{
  "arch": "conformer",
  "dataset": "synthesized solo parts of chorales (CocoChorales)",
  "norm": "layernorm_no_bias",
  "wave_strides": [5, 4, 4, 2],
  "beta2": 0.99,
  "steps": 1500,
  "lr_schedule": "cosine",
  "final_lr_fraction": 0,
  "adamw_weight_decay_other_params": 0.01
}
Rows from block 13, named by matrix and row number. Rows with one number belong to one attention dimension. Each number is 500 + 40 x the weight over its row's rms, rounded and kept within 0 to 999. All counts start at 0. Numbers have three digits each. After the name is the row's rms in percent of the matrix's.
# v: attention query, key and value (stacked) (model.blocks.13.attn.qkv.weight, 384x160, the v third), inputs 80-159
# proj: attention output (model.blocks.13.attn.proj.weight, 160x128, transposed), outputs 80-159
v.35 095:425496465483472496481457468516543460534508501523486490487589504483421430539519545536498493529478491475528535541450499501487525490471552547530495442497509496463414499459456493489476540486409488537569470478506571485449526542512489479496499507
v.36 097:500522530503558499485506435428493542412500546530532494533494444537468565454489484475485503459511465563427492503487433568445524487492493480527516509553493527565495528565591452525522473469483536488432452525554528506510449569502457420491530456
v.37 125:533416478514487492565490461542474430526456526472496540540551539539527540438566489466511534514500453499526475503577535490435550483434510463505391539512493539434586500484505451458556532554469535496482579520575566455420520564483539531486577510
v.38 110:521515523488494517514485556584461516548478489427492476519521511440526453458585479505493532541549519498469510509421518521515505500481485469573458462469518457534532481454446506544590558473493492519564549483493527500432501437455509493521449493
v.39 106:410524410422463502537488559461476528499487503529492453472487493526442535490455518465521441401510471479463536540507473505519446487537458494503538434589471498499476509532569553499546569473506539492472434528455583510511444506543507474429547477
v.40 105:452528581449514546439542502486438488531477520447405479458506465512574495537524495482536472507529533434470493544516497532561495538528526487538397521518490458512495503488521533483510498506559468547429467511578602485569484467497444496494433549
v.41 105:494560480514561502514474515458502425472497482558497562486439532525513546499563532509541479482465481534511414467536496481541497484487533519382559502470496496522497518497438462432514497523548525549508456467460557497529444393606560518477445509
v.42 096:430465444543438515579567502480558446568483462478531511453517533487505515516562529528492498580483512456492448485505537460510502560487570567394561491503466531492534552451463533448457461562540489500483502545435505471463540560475502485514497481
v.43 093:547555464489452471495532441443526492430492443514541541463515469533497469494578479490460490535532596573477542433535504539587565461472520530500512471473548477534496446478454515491561449416478453562567504463484524440486497491558457472489537555
v.44 098:517465520499457514491503466434551498541472478532405584564553516517501498531610527514502369486526531467543461548532430480528503518494521494507542537516552487539503502494400510546465503493543503496592541472466476431529494474530476446539440519
v.45 099:544532530477505479422445490451492472439429592526515500460495526502575477433498537477502573555493414543541477472519569526501460560507493490518528510567539490474517528497537475557522493471502493485468493507477461534521557510518550456541536498
v.46 096:540462485507476515490497487503524505510515489459521508555443476473465496543488521540503527436567452510438482517456555498454510543513542541548504523511505443489436520370478518484587520588527465597511521413537467450532457524455457511543484498
v.47 092:473507526506450488456516429552452374557461502509499471508465491380477477487482482548441528500441489524521511477478466495471467543470495489536582533506511521532489499495500513530493540529462555592441531470485513513475537516524533467537454475
v.48 099:484503477526546515585480476499528489503471523632429470474498443524525542502462570487482524473524505476545554468527493480475499597492466526436486555580510478459532530495513456549451531580475597475523544548442435504504584490513562451501470515
v.49 120:501470455439528516472516524473507543509532530493467501473555487509537509505525507469543506581441483439464472473524511544516528441528459480539559539469519486456470464505423440472497521478467520438531478463607492513549514457506531454542516541
v.50 080:494522465456563511479460491539509465616555548490529545567548549410518507479540531559590535422486524538482532497529482458512508537526507489554462490409523525533504502535524506517459560478499479467579464505423517531482526533460502488486461496
v.51 097:482460470537401459435477505503541488534462535490513491539482501497462483530536486499507536486526436523459468568504486452499540538420531505513493481451508475468498502490534554522500556467524518453481479510546481512426534416501528490457522501
v.52 095:462582570532510476553487462526455503535465513391450442483447510499448469420508488503589472514531536521561564523493482523530488526539469510491522526492446493562537520515492492522539444436488421499506492500472456516549442542418473501475399459
v.53 096:483460482554457466463397491519408484517458572510504507506496506498567494467649480494489485429538545441533460507484559469501415510441486491472495503522555512534559518517442516547512538496544527473513548542532483543462546501466576479475514481
v.54 091:517460434501541504532392467525483488509476519458496495473526545547517439558557491516528546499486460464529562486486510495522469543530454481555494538484541499488508542500550505508497414497472505533521544493443460576534547522497490529507542477
v.55 089:460536451517503457520519629542478496469490476464489522512502490403463473491475452541523522523508460558446565516524546555487512501550540552465486480503511472556561504541455472561563535466505508490479515530478557568478454501495422478517508427
v.56 106:450485443471564468472550502497473452504430432519482576460501586530526574511473555582552539491497476538486505550506475453502534590553520464475496519467474578557493489523487507456481546444501488525502485413506488538485488554424457471560447525
v.57 093:446488435533547482573530459449526471505525445516488490575517481533450504502548435490461438454544432470533548433510481441489490494495493442470492420487503487532443540473511491524498497535456498567500553485543534456540468502570504478572529464
v.58 094:497565514488573474448511494447579495449549510583447466514407487534564498482458498504470507453491543506499497527562476545517480522584482491494544494533581472463453502450640508466553516515472473557507462465542530454493481467493515463551557553
v.59 100:470453480527481527490428524458535517563526461476454555439483491439540455481528474524527488496542458401514399554492465510495450452522461548542420461468522517474428475494459552542477554520467479476533499486571545460564486514452439539488524516
v.60 092:500472453487482528522545529545518459531452456495468454443449549513453531537504475541518484558539468524502426522476511542521512493435518496458471503532463482439520497423461453494525476448502533489488473438576500529458493483523488485564562578
v.61 106:493533471573519464430483488467434538508525432498438486519499458429512475494522489433498533518451505511528508517517504490545530417486446508450481539491589478484481540580479458527457495484476528492513457511402506588409497521496488511469527540
v.62 087:448511488543495518519564438513539491447529400529521508461459467411458549464379466522544447485418482551496428445528431506500468538513524513514570473537504461489487467449510476521468532542534500488457499550546467518477486493515484457525539485
v.63 103:554505546502519462496460438480529471545470464519584452502522512480536466540555551563500541446496453466565473485478426507470476512509453545532532537530488452435442484497489498570465545471515493500469594533509452494533549503650472473470536474
v.64 100:512541465482456514449470456429505420451526439522508456469430554535537472471497513569506498425456535504526425493455488507433493546552529509465544494453425502475534482541492498488494495425552466443501546541515503531520486607483510503489510469
v.65 096:516552494501542496503556539506554472525501471494490434514540498469492514484526496512460437479555480579483554584511512457515492503477477513529505557448546491425519571523514462544437476471631538447466480451537529520510492477443487413518509440
v.66 101:511472514505578536522453510457476562522515562523457512506577498457497556380566421465495533485484532487518572531513483551481501432469438502559504522511499505484446514442601486550477562516482449496461582542529505518536521474512537459526551490
v.67 102:456531535465461564524491563438492574477461532497506500529545585560513474460513525517490518513424479532489528551501453493546455509494450497525516429510509496494493475489621532480543538563471547521564458474494430499578500454537533415453524537
v.68 101:556566411470479533468605542494474538526455500555472475493591464443517518496496497509439478428560492498521412510489450462456515468447531481471529529480542429447526544485574512476520462544584493512502523489434543513446469479504497450486473448
v.69 102:529503509537540529493547455532396537461438510459455516493500380476483423522513461536541551534508460540487488450428471461447524590516532500504574524564536489490494531488524540483510394537560534425512474504523523444535493496545488559481509535
v.70 103:447461522481492423511495469461521508506488497527569484535512510465493583533452537420549548449476533535489600525482521421525486485511465454451452546516477490492552531439534434486466542466454518450480519467508516532516538511549516454492473558
v.71 101:583495482478457477472497438561526501530548482520494518485466551505476482482507468478501505525493455465516514477490554493463516406477523470436459506574493535506484379492461498462457505440461465522491508459420440467531562485565526552571520486
v.72 099:591495529439475554542474465480525483533487521452495462497505528530497461574516512483491511567484485384540409467530520507502516539473459474430480523514521549540487505510517470517484532477421453463516491492419522496476469473508556556508495479
v.73 106:536476524502554491423527536490457471545530461542454469497512495562492479416572500498587506501572556509554518479581453540529391470508503508475490513494466496462453518491552487451414467484568506458476518503484488508485512528517477415520532471
v.74 115:492557490463488438513557473545494480442475542472565492584500573544550463474486518538523467491493483472567497433518492434509482494489525524488449488457523565425596485507500448510474472493549496522521562481458426522577486498515584570466570517
v.75 110:491483594467528515544521480542468475489438443468428428550549462600573464401521450533504451521532435527489509464517496541442501559501541526492527471462563493462463496484450503475500464494515518412530486546503504497477507421479505535517530523
v.76 105:461570504535519515525501458493550506523572509560455473509459499506478530493468452442554509438491484511450552508529447493508586498491508448458516520475426495523485512513514499535453473500618527543472422490565498486496492519520467453506469491
v.77 095:499551551516593512454452505440542529518520443527418539475424501465436479486494432522470468547469464534512422521475548522486473481537481529545474471540480491505493441513520467448424528444445459493465468453501490479538552547513461550490564486
v.78 090:590459518546481468499483455501486513449509595482500546402460475521531504518483498486485484506417493520488553545527470446474507488461519489508472404585496418506549524470533545558443486494465499555471543482461521488520512464521493513532564461
v.79 105:511559513535536522503550447485460488504498459499527605471481493424485504473435476496472474421437511470546529489478531511496471544520499466382586547501549505451549476531442490505493502501468529433558543497532451476461490481561499489473490540
v.80 086:513536496548495550522466472500483508529485496458538566481511500487455504533500516464460530513524460446499473504504519491475480448506528552486501496474471485510532545465495508494605544502436544500509545502449552549524496503594509483539489537
v.81 107:475533515569504561500534477441513402437457495505497487532543499518517556482503491482541461506526613519473464512523431489521581544525510526508459506528496388532542562486525585482441493518421527531510492535509482439534520503516510468451481536
v.82 101:483519489495490561539521485474508492507498435561476509493500471544517506471500466456440544417467621508469571510578399481482468525563540460476506449489464509558524512471508491494500579606557541511563495538518539519476532510463526475491479554
v.83 105:554376516472498475522500457536520476474545556470571465455574466518522540557538520502516518488489483483512528505450524482515519540458458484525563499475489502483468398481444494435525453477500514477558479487491483472536436478506566584562524558
v.84 097:450529430498533451521464529532541491579505492490496441533489480490527445443516441428515497441434488563451532464487520450478484517464472460478526508468450519455561465510527440554538495493543456488516548516519538540492540524508496594504588482
v.85 094:494428515469476444464515508543514445423539449449473454480527470499495563499477572457544537552562490494504505559520442523518419482435471510436439528519448506433391476486424434539471517448505541582513437423499575514489442504514478505574471489
v.86 092:378463461499453456457498583428514544580474431517580490508486511488500473577483539458456477518489494541476530519467547499507506497479440499519483512503447461531476485498530560457478497431466498557487527459470517476436499491467562447554539473
v.87 097:481483524481499466424463519478443551497548553420544567489548537457498483478508504501506505576479426500437553518517542492497448510462471517530570552483571503480457466572406532475535467516489487545513498423481539469476513503506539501536519519
v.88 099:471524474483502484494499426492477522486425470526505508536564544496471523489516484506580483452449434496507527440500546484485444432446497451496482557404531574526613477506574518499514536479539521530555485474540488504479612375464523445507502455
v.89 100:504585502498514504540369504449565556468512469455470472466519492376531545592516554524508516538464500491473549566543537493561465604447528467562506525465523462559472483516492545536517507491457477489500555485507444498509480518447524576528513462
v.90 096:506470461506521487482553536498545487575540541451498476522541559518502508431422530505490505503411422512536574491454482465554489555538412478531546454481479528467514455515592436524558503466516540502490471556563516529566489528461483476502510506
v.91 106:410428473493497471522506507543576465423541481452510507472471493443546505496463516474532523477505528503503575486474466420552480504455453564436543487513452547539483468508505542491592558537447477456567486494478456485478476524461524524552474430
v.92 111:516387490487419472477502472501517499480543439468572524461481483444504493518489550444483508514554503485527528602523543508537492443499492449488491454541540531503511450515465528493491492468509501488512520501492500480507477473546487543549490468
v.93 113:499529541520551501455473526500501543504496495501465446513568508548516446460562500545484516568478477442512437522494503532426541446514574556490506486516465464499524421497514461597522535534499424493513540508406532506490507501491485498495500503
v.94 099:436430557521449502600477518468460552561444456475493404551540486480522579492449523456512427491512552490489500502512495507508452531459525414533558540509562556414500475543541543563489523517475500469516571534522476470480477499530535461473458539
v.95 086:453518512488443530459522476472399505476528527535476483484523538479539531494473562537472526497544499517525548499521449474479547538537450456478464555549526417459422610478532533521573490445449506501468593478508451456529522573538500479534559599
v.96 108:489511480527440525542510533502538524605483543451445433491529548528429482496537448492540504460538449500409564571532579474457501468517484512483541520466499538460508431556471433479599485410555474511517543491567486539521571463501474411491531426
v.97 104:591505505497472555457491516558488422495462492500428499409559515517400487422553484476552477493496547507513549419528516466515468477579496496449559477533529489438489472496440490524545524459510513491480428484495517445544522465504477476560512387
v.98 105:450507539545537494545462484491540530443422485426548476510525487525531552554618485552477496543443509556532496481495514523590577497561505490457525509473483470535547461508582540496481469441449531457505536446474519478503500475466524532561487549
v.99 078:475518565518528555507492447510537454505567466595519464507481478456474516479503466476469481469493580497540545586501491454601561566476499478517504514476476456471578498454498573536504451448485442480551502458449484471469496462596554505512415527
v.100 110:404528545481512482502506531511512490494499504459526546433499483588517394521468562517501587565485454495509453443473496545518500523513544504482535454520460500531516494534505463475488475559459477501526489499471565537499495514460476515502579504
v.101 097:485508488483463599425496477466503512457506430489516464518497563502445430439556446507509508523449482513545451493477479570473526515551541584420538506514470561490513514420475461501512553516582446501514490468477511478549496477514459536385510508
v.102 108:614569513482493540523497490537530529487513517542437518486474522562545512532436477519485479433509455512472537536553508526519457497507446485497538516462514474549491551500541535550513486449519557428509469469460493515526477487555519501560470492
v.103 099:460427527559495447519514494465536513503498464505487489516515509483479543450462509477489463482468571520467472602465563487550501561474517504567416516529528572439553527505510405500522532522548510477483497550488486462488502529436552461457454473
v.104 105:496500476540516510557562467494539462552512505520543435488506483591537486496479529494486568485530501470435517514507486454536521546516469482515487472506385463534557443548517458555459473466493503513525457565504557533445478547450532492483541498
v.105 119:493443455567433492494439491494473532470480505451509473508547570498492472382581522457507534571503457449525443509464537544476468500455510505474536571561473519486481467499525505511510527512477481468462529505407542569481529484546566476509505491
v.106 100:467535505481542461483531474458459486536472517480550540459519469533411432484472520483533562491494485551462535407517486504437592526520496504496478500452522524627536533522556464488537422585509430469486458511480524527412420512511573480515442516
v.107 089:458502490535501487437510539457492533511492526487532610532476513462481585505519530459492465496530482549472503594495466550503465458480457526513516502551575465502433447545611515504460463549461543482452509525562517547511488512537466424450515502
v.108 096:497498515570480528524481542503511509479550490480502463527523465482413493467487573478519573514356530530545471514525461477477487529522538450495512467553477430520532436468543558470436448479475541480525546482429502511459471477574500474502524518
v.109 099:545446511525508506456489435451504483521521506527546496486453564577521513516432498450500564554455541474555524451514503502535469546525488518478514465528516544527502463488549535523508472523495566440478480498486575516495606517463444548500480516
v.110 100:472428559600504515470465517397423532440537493540510499449514483422513577382518518534462510475513554521457545480428505517513497522541532493479508488548529528488544470447461529512538516467473425501516482481455473532475519439479495480462448484
v.111 097:452529557510524557490470536466516541529446433481601595525494511457509438556565460539464475519438495474497601534480511493489509516520495568519578501460535463576562560460515502490600566611510449568485489475513518425475480466503432525446416495
v.112 108:500519456537480460486551504482560565440520521518492465518440504489530554489461463465492470474570486466539500511531397521425530516524537396564462488482427478527490469553492501478473476601542555494524544548477531525479427477465486533562520507
v.113 093:464501464555539510480487454540491463516475521455461474454532550537558505464505456546539466425515458522451568490508527494543480468537492528491536554465453484460515576532523515497598460457589502453481529476587499546459404519534516533542571468
v.114 085:441463501489463525518500463499564481492461399519497474524493596563512475462576542547430468579514459577502566539516474420533518513479422560581463530513530528477507529495477491595536466537495506522510527487488453518493546511469447489557486448
proj.35 094:541480517479475501494539502504488518488460511475534515486431464477519544467468469479519416481497468485487489470471489537583459507449534554437520517469524524513543470579524478509504537433534485472573499489552501455456497454494460581527475525
proj.36 103:499511448475436599557501509514428530522492469492493586519494511527514545478495489542468550528451543459546524536542486444507459527477497550447504531488471466459505520513449472476507596501489508517480541422508456511536535470482509525545518559
proj.37 126:456553507442501502516504568470543586520521554549478525495562498523480490528518570472570540512541563445459541577556545495551590492496416514505457517491498522470459493561506461448521451417541527467496490485545546488608548523521547523550488460
proj.38 110:504491466520540446541523451535520474493535553490498508419438496550476450531524514432539476589504497458474516490573488496479565422432515525468481515510513525465498473514525521432474456469519525445478504527525504455523465492537407511472505503
proj.39 101:580433512570563529451505393510506516484528498485474543505526518382592473481529478539449516493487501505495483524467527526472442558607489488519539544440508473505508540530403491517513536505496457477511490474517506430527540547444488516522530509
proj.40 096:460474483501550494516479510454523451484463561517552557519499500547415527530582522451437550370530461551524480507480510505512484482435534598532466540466481505542524489468511441518535540566452484555487529467445462417452512505532494519476530528
proj.41 110:460425530484528471482526585456505539502477459494523489577525453415528491596452538450426426473491488475487501521458508555522432522524486535454510428510462485490504558455532505600484387484522486509478466511527489519482520534405502405457531501
proj.42 101:513468512555509486482451546431442504469492495553500475550554460497450410510385490469504432498539512512467524523567523528518531512468408433547481425462452542510490486498526522507513407419566464527542423529518492493511477521529548498473554466
proj.43 104:433469455507489540501522422546530528543541536441517444498466500503556503522466467493582491483512490443574501575445498458468482509551505484477547498503453512497516585482542499538457510487532541546448510524557534525541403462502448541487486528
proj.44 106:467489454495503579425447473481501462389540454444554479456505490445491467515458481485494470477556462487478483546471558569484465496497519507525450446445499474412469538504556465457495498507504505483500466527457548526523489442517485539399497500
proj.45 100:505497537495456532537543507520425495465547445505493509516535511480455627485478513531427524465482545406510509583485482409551488475537484460509543473479487570462504480597485550491528519467506475488459454444506503548490465418469436488537458493
proj.46 111:491465537467547495502516520490523456525465505498510545458544478520490447453550460457528493564493483534543531507509558496545464468500520457459505496444529475406488507518551492534495483400433480484540483471454558562490495471586494510542467476
proj.47 094:517436509513507535531493559473456583474487454534431486515526513545470523521508566432469378470539567442478506471513422534503482538519545496463502436544504523482463457456478490500471467430532425450549458509548455443515542541475483500485563439
proj.48 110:498521495547500492407539549454494554434546509443573520498484585463447484490488529564560493509489539529441411473438494479569535480481476464567561481570465585567492498497494535507553496468557423486488468552535550503530485463456495525560493499
proj.49 119:473539500530478491504487469500530429452490453478463486468485528425445517495553451512438488455506471479533450453486496492549454501471538508480477490570483568419568479525487493500560500443499474450528543528440538534440518557493485512452417409
proj.50 084:507461574576464515403506512508536473398489515497505475424493452474469471548428513506427502539536462458507533475458520538527471441439477496509473464522446457502535553488527513484506506495497545486462550514538566540443517542580518499576526494
proj.51 098:544512475479495537499532560513495470503523439455519534438458530519520502498532488472478479524441479465516546480555529471420400432557489493502529501450562468480487499475455416455437592536494491507441491478478552473528509511468468514553482525
proj.52 090:544482483498446546472486438455484521525585455512514493510554488475564453533399357479469486525556454471480480519474495504514482550495528547553531469491484473487418487464443504492496555545517411509498520509461543477484473462550473498415490515
proj.53 093:527557486429529487544498512481489514516487467498518545464441500563496465503506559473538450545444494464456544535501471442438541446470544517561580537434431457488499527546516510524429509535494474522453471494503461513528521444547480481472496499
proj.54 098:553516644442565498467593449470509474497501565556410484466583486467466503487484473543476494474541468493562484518501516522533522496464569439454526436515528526511543497537477571517546554459474506454504432468526511426502478471512509478481409491
proj.55 082:470488504540520482479571432510435479519478480514520427512479522513438539519497529490514506523533505515486463473562449461542528500494448416560493492446459498441501492458527544512486476494498492496556518488549461477509534496494502547553540487
proj.56 104:511534550471488530491491509511439499461502528479517427510436462497503536543512544491447500472479574517503486515495514589513533473501494539476533496504511443448528445536605498570531457538564476539583525504529493492469493462537532491462541460
proj.57 096:509489560500467522541487539522526463523512514497506490442462510398537461476427525487522488462472563518462531508509555456526541512452477495470520532493485521471463530566484474488463394463555533425568507460449556506460537545498561511461509500
proj.58 091:500486559442485497444569560475449524517471503517516517455545527474537543499547566489496515488501469451469540517383545454479454494494510548545476533444443492530553534540549474569491521536474521487461472461440474562512542482516487497593517513
proj.59 108:504509574451490489522537473503495475440465495528464550520537462542518543508571486477498483495475518543485551512516544507551511500523535476460479578434560408469554458567543507531499515510528535490539514552395497533466505525549571584538476505
proj.60 107:498593532562567488534536509453488473492433464463574544584513486504520487521505552471482439508520546521522582428543454517498468508522525504477514505503541519497507457514502502520467557493514479522494571543502473514515472517517532502502444481
proj.61 106:484472535532400507487504526500522495446485516479527480514452561552480486518488492539533414544537505496442469442535462472507483534515480422517543428461421449523514503445456485483485508500498528462479465523597459514518504479465479461486474492
proj.62 092:578512515466468566484437589414494427531512485510470477545525466504455497482537502520484494475556534528504586580525490530524459515543497400473487481483470561501556532480525564549541491528477492450478484393521461575522470526471520502607491559
proj.63 114:498492584458459558488526495469518534449517487518463571475492482543456553481532502385451543557447526483482560531501459515502439528530515471399465496540551452508540534566555525525480532559471511551485427451386523520500466438420463486543479524
proj.64 099:450484526492492526474489496512586517422567456497478528526524445430435480477521492527502480486536512479454533460466536478576453461523487538429431428531498515525429512459517514456500544478513471559497426536558451506448455483492508497466460514
proj.65 096:589481553568478476547438561525465498559465562507448572481542496507532525560444457515459494552509478509514540537509467541541518535531491509487505484490495471420482456462518474486554487509420484510497551536518606426497518526561466530503543550
proj.66 092:430545494540522466531472541498440529484487478513454516462518538620520488524497471458457471482497532505419405489533520426519549548487558500432439513502494462508544482521490462456535446472485497541500501401482448473482454423522531436516493488
proj.67 102:468522482584579470421442448519481490511381565476486496449461534523528493464551496502514498479494507496510422465531498535453549501454569500503460520474503471499530499531412547475492520454477438474479502517437527497463514455527443483495560478
proj.68 102:500555567509588494508520447456424530566525531491506514479566471507513463507517555494520537515467540510420585587581481443445510483530531519521479485482480464467473422521512492546499488497431493460487550505509537460477516487480521511491501501
proj.69 098:523496504435451539541493513443548508540536490537512466579561556565566532541474490504478500476541456483516550623573454511504434530415467510511472463480485531476535505525537510516491456456461497496470540487457596507460564510473513518551483541
proj.70 103:542462416534503570442492489574444540523478524540463553392425577489535472531526483478425462557499506499556473482454504562470528457489532516513567516508567546510497506510430534487518408470489500537493532512446467520483470452445461543509516468
proj.71 107:388479525481433529459482541455541459501495483483543481476489461471473514470527504501511534473503553529411496489489509590498486518491517469446535495514453476583443532446492508476460478513505514453520519504487463527525414543476517497525438523
proj.72 094:476516486523480439471526484488506535420456555398539517589483479431473542477529492520545537482536491522480563503428520531547485452504552468563446450531441493488519509430463547525529532478513499480549475454549429496494539486497504450499501513
proj.73 104:511596477480431515560477504493507555437445537559477502440506508464433532539494530508456466458429438523498531551516526496524570517411500460481521486485488506451521484519477595452565482521510528523509502567502563490431467493532427533455442506
proj.74 116:475487499583401540512472506479568519531576488495480519503471460480485470437467496432453491525471467437495517506457503537505560479488435538520615499529448472535425501491511525505495528510457489429437432514541549466406481518492421497462474545
proj.75 112:537505540527482520490459458471462537508505522599438495480581486461486476543454511507499389469476461488460457521562518502544510502438480496457532484499473525467447470504557536479502472501537482463409495449526526444492544550546462567517546515
proj.76 099:552437529445523504402537549551488489510455457482492503450499462432469484470475469596405499559497516524576495477541543481493385517519531464530483550526540531454555524450475497507479452496410471540467496528501575495525501467489520464543477463
proj.77 095:466427457425463494552447514502512515428463559530529459481523469468518559499509504498494472433507534449463579433469437551510496479445495485445454470529542517505466498509462519442545532532516458518548459451420416461481482456469575486515465436
proj.78 094:457567504512446493543516528574493520520569558451483524525610517560542564473490499490541495524527528525544452441489507481530490516485444527554491506447482458536495502502476547478528422518594553389539460495501486497552463500479527503503518581
proj.79 097:518452499435492525474525483511504399463517468543468458554440499552467434518490501537501482491513476498518497485523439552485476442467471513566435426527393486532461516502518522513509447445488455531426494559522566497457459542397491532496481491
proj.80 092:490483448417566486524571458430461463455470419483491460551421491525497535522552487518533547430490491451514525492472494542521470518518489448500516509511500456473485496513514427564497539514567504516519504474423520510427480497392515483459525440
proj.81 112:489485537439505537472474531495465575509506505549567524551450487472537444468496504512452538617424459507630494487491585515521490488469480545528492495495473570484508441449570480497563434517537532461534484485471503504526463452517451511485522520
proj.82 096:486476473532571468496505506476492451458478541448517483524397516543548557457524507559483442459506525452524490472434548504517608497499530544514477556538491465406558573527474516525477431419480475518442440527549491499513408468575447610481511453
proj.83 094:499521491481436540513502546478503552527559470480453517575499589515525406485418474469540537429522558538476491528521487513453477516479456549467546505519470524470507610518509519538459491480417446479507546507516492508455527476493502446478428429
proj.84 100:548496590503410546485486466492478567489539490442492565472498487490526492559433467477511462471504454400466478509523496497485586532577488568555546497560500463518480534464474506475443488527453502444398471458452481498510474525450473505501430503
proj.85 096:534522509504521484476485493493467527509432503480525476388463545458450482513481508453547445433460552530496571511438573489513503507525458472454603543480602434416533517520539560507529479554516502505568506511541447473499529469497473529489512509
proj.86 092:502505490525532524496605494559507499433507531494460546513530522445498551419512458526457504516457496490493480422442506518476479510588530542429410450538530551509503474528508420418521521499547507462523482552440425485530508488514493557498485511
proj.87 095:544536465435569523541535450499499427540430437583437463520480517490510494558511462554537468462493526487631462454551496510501495492522531511491494509537469490496519510534529502463478553486543513452501597501505485527459544546463446462435483473
proj.88 093:437528484469585510469571530518438570552530540494495491473517501530478508476510562490456476546534540550434503550424475485495499549510559561447516410514532446526430495463441531495446493558488562506461526529429535484438481533539520511595492512
proj.89 096:454523539495510487494545584532488480520489501516483527552533466587534544467565484503559432470498567492511527460506456523484536477498470522461441469518495533498587568520499463426488503475507465486498472475535487510531529458552534500550445539
proj.90 091:521544543524471530489517509579414497561575484561429588505493525519476478497575434507492471478545470519424508495603510568499533488502559554547471498503557514525507564492443492489473496543462480576523451478439534519497550462507532426485564502
proj.91 110:565511550499467498431503515496491469462527453516469496540478465477513458490478444523495481536479537502485478506491500600549482504524535462504488521499562514460509555488553451454452470454516502532479436463610407492523518514500519487453456542
proj.92 124:550496541507479424529498503555474441477485429498497491542513513446519502494486498533538499465484564475475505452436480475475423493461468506472538513492450505500465505533497549419446447404529487443569483539549430507500407499448449577433456498
proj.93 102:484575503520462500552466416422501496534521520539510457564570520494440489520471514462561491419504469505413462399472463502468483547552410449492446475514438487489403477429613509478493505567538481454441530474551452514547455517541488453501523558
proj.94 092:548589452517555470426531450565447433548534528574464474445533495514458464522476470450471565445469484451516511515481485464465551484533476488494495499524441433512537507435443529484475437467548509489466469501533509562554556446503491505509507450
proj.95 077:528495451527487578517499581482520499442399491453538465558498472514534510501538552491426398490468442514516466566439494506484438528515534600515477463418458512569476510434518507523486486441520500471553485458510463493477478454457495476522503482
proj.96 104:517456506464544507428570498469519495498530417532452552510539431446533550525478482547450468479490476513579538483559433497449510565520453468485446499558567496427504545447520528550464516508474466527478521502487529471470464608507504516532463521
proj.97 096:450542547496544471510481454476421494461541502500524498598546494446499537584472506430552456513527494550445533572462498486497515462460510551484479508448427504513460506508507566506442447459544490551493572491423456541451442428535545419486484572
proj.98 103:461510453509481542578500560423439518518486517547480489547513522456488554509418462504523463542535460508543485497579481506433451528441515476511433461518492524500485526494509429428507509492503504476560486540522488487566548523508489525570530420
proj.99 084:578510494503420502504502558520501614429454486475486504562525550463545524483422523494511509508514486524501502486532532544442484497527477482498427549533494526520531574428546475494469485511551582545515496477487512474489496488447419531543431521
proj.100 101:511570474507516526489465471494571545471480514531491497594482503454466545520563431431545459492481445469527466454528520489470499448481493519529502487575540489512534436510499489485534548505433460442462484474462498483557506559504543509476468471
proj.101 091:527492561454503511508404493435590431514492479523516530568412471525462502545492520508468488463449494462476540482461511483502473508472492502551510485498515464556415464476579547426588514502458466470503509493525483486442497605528520467553520547
proj.102 106:505484561424517499496474526473504492508596538446519499443585404428515509527538470487562544439541566582467489452525533533532492493543506556471480504486455474461445511468475500516531510520543481555471482522555534430438535476389463505479505544
proj.103 098:479496460474498529406517488528506473494552529564520524550441471522500453466479482508456495547460440506556475431482536468450578485478459495451487543433483490545453549505486512491468436450446488542468508532512490456529465428490495498497476475
proj.104 098:488501505495511493535467445454571498438521514500531589587530558442534440504516452504476483526523501498582549393498460492479488487536475476474469541553494539482521495445488482491462507499554479484452512540628503525511404518523456476492489533
proj.105 107:460558513432595507498537405497506480552491458600514517540512530536503485520493557541531524451474550542501454462447496493495530541508505457490491504516547456550517483498475560507533552515557510515593580494523420509457440528523511519478485526
proj.106 096:469479494540488552488583463510525539462553477534426451534500479546580568526570479544424444566513476436490493547508531485506486528535501531547482541522504532448484491477446451501531533501502543491466569529487573521489518554521490481452528489
proj.107 087:551488406548505495553492523502495485526494483505499430426518471529541455471456525565478540483487529426597554500481528507456533557490561474475469479458466566480546513539463438463545455441515467536597505514544462493513531513488523507461505500
proj.108 102:490519520474653507481533484452435476519448508530497519532496545555502485491462543484507483556577560527539512469511514550575527453519547518531462530609453536498517554516433542527474576520532495536494490536480577582511483525506513507513490476
proj.109 110:520463430455510536481503542513524443471529443519483453529455469476454508490522574582536504490489514533501502484488550533506528532524515453490462470464487486533525568443414446444506552498525466573533498499506502553530413505543533432541462544
proj.110 104:442511432517574537454486493445492442515521492529452496501463509593486429492426540522487524501488534545480473528525522468445500486517478477478443518512520501508448557525586512498455510505531531582494507527448453471517423474507515520538513551
proj.111 098:537504466506546437514522494479484471511505534501416473555480553496531537432547530520530472494469474603476458476505461471537509542495460448544456505470493609464504531498548471406466531483514554489539502550531507495463531438500566529516592499
proj.112 109:491465595548469493574554479578444501541424560501566567504592494532504444509462490498498527508424551468480457443526480481565489501479536517570507529586506465482535557498503570546511487467465511451528501502570510422521476556510455471491560481
proj.113 098:525530509462468545511531519538526515520477501526463551501588473539471482521532499505433446537503548424553516470520439450463499516479489513596506457479489518522443471515449546541394513494471498481478497444479444487456553534454462510451444476
proj.114 086:464497498483503557432512600448491520492584590464503544505544380484519407443455500536486526512473451444500451495534553559515550499480564473494520474399482545502492473500551460423517530471535519495520432523502471493542426472480580484453506529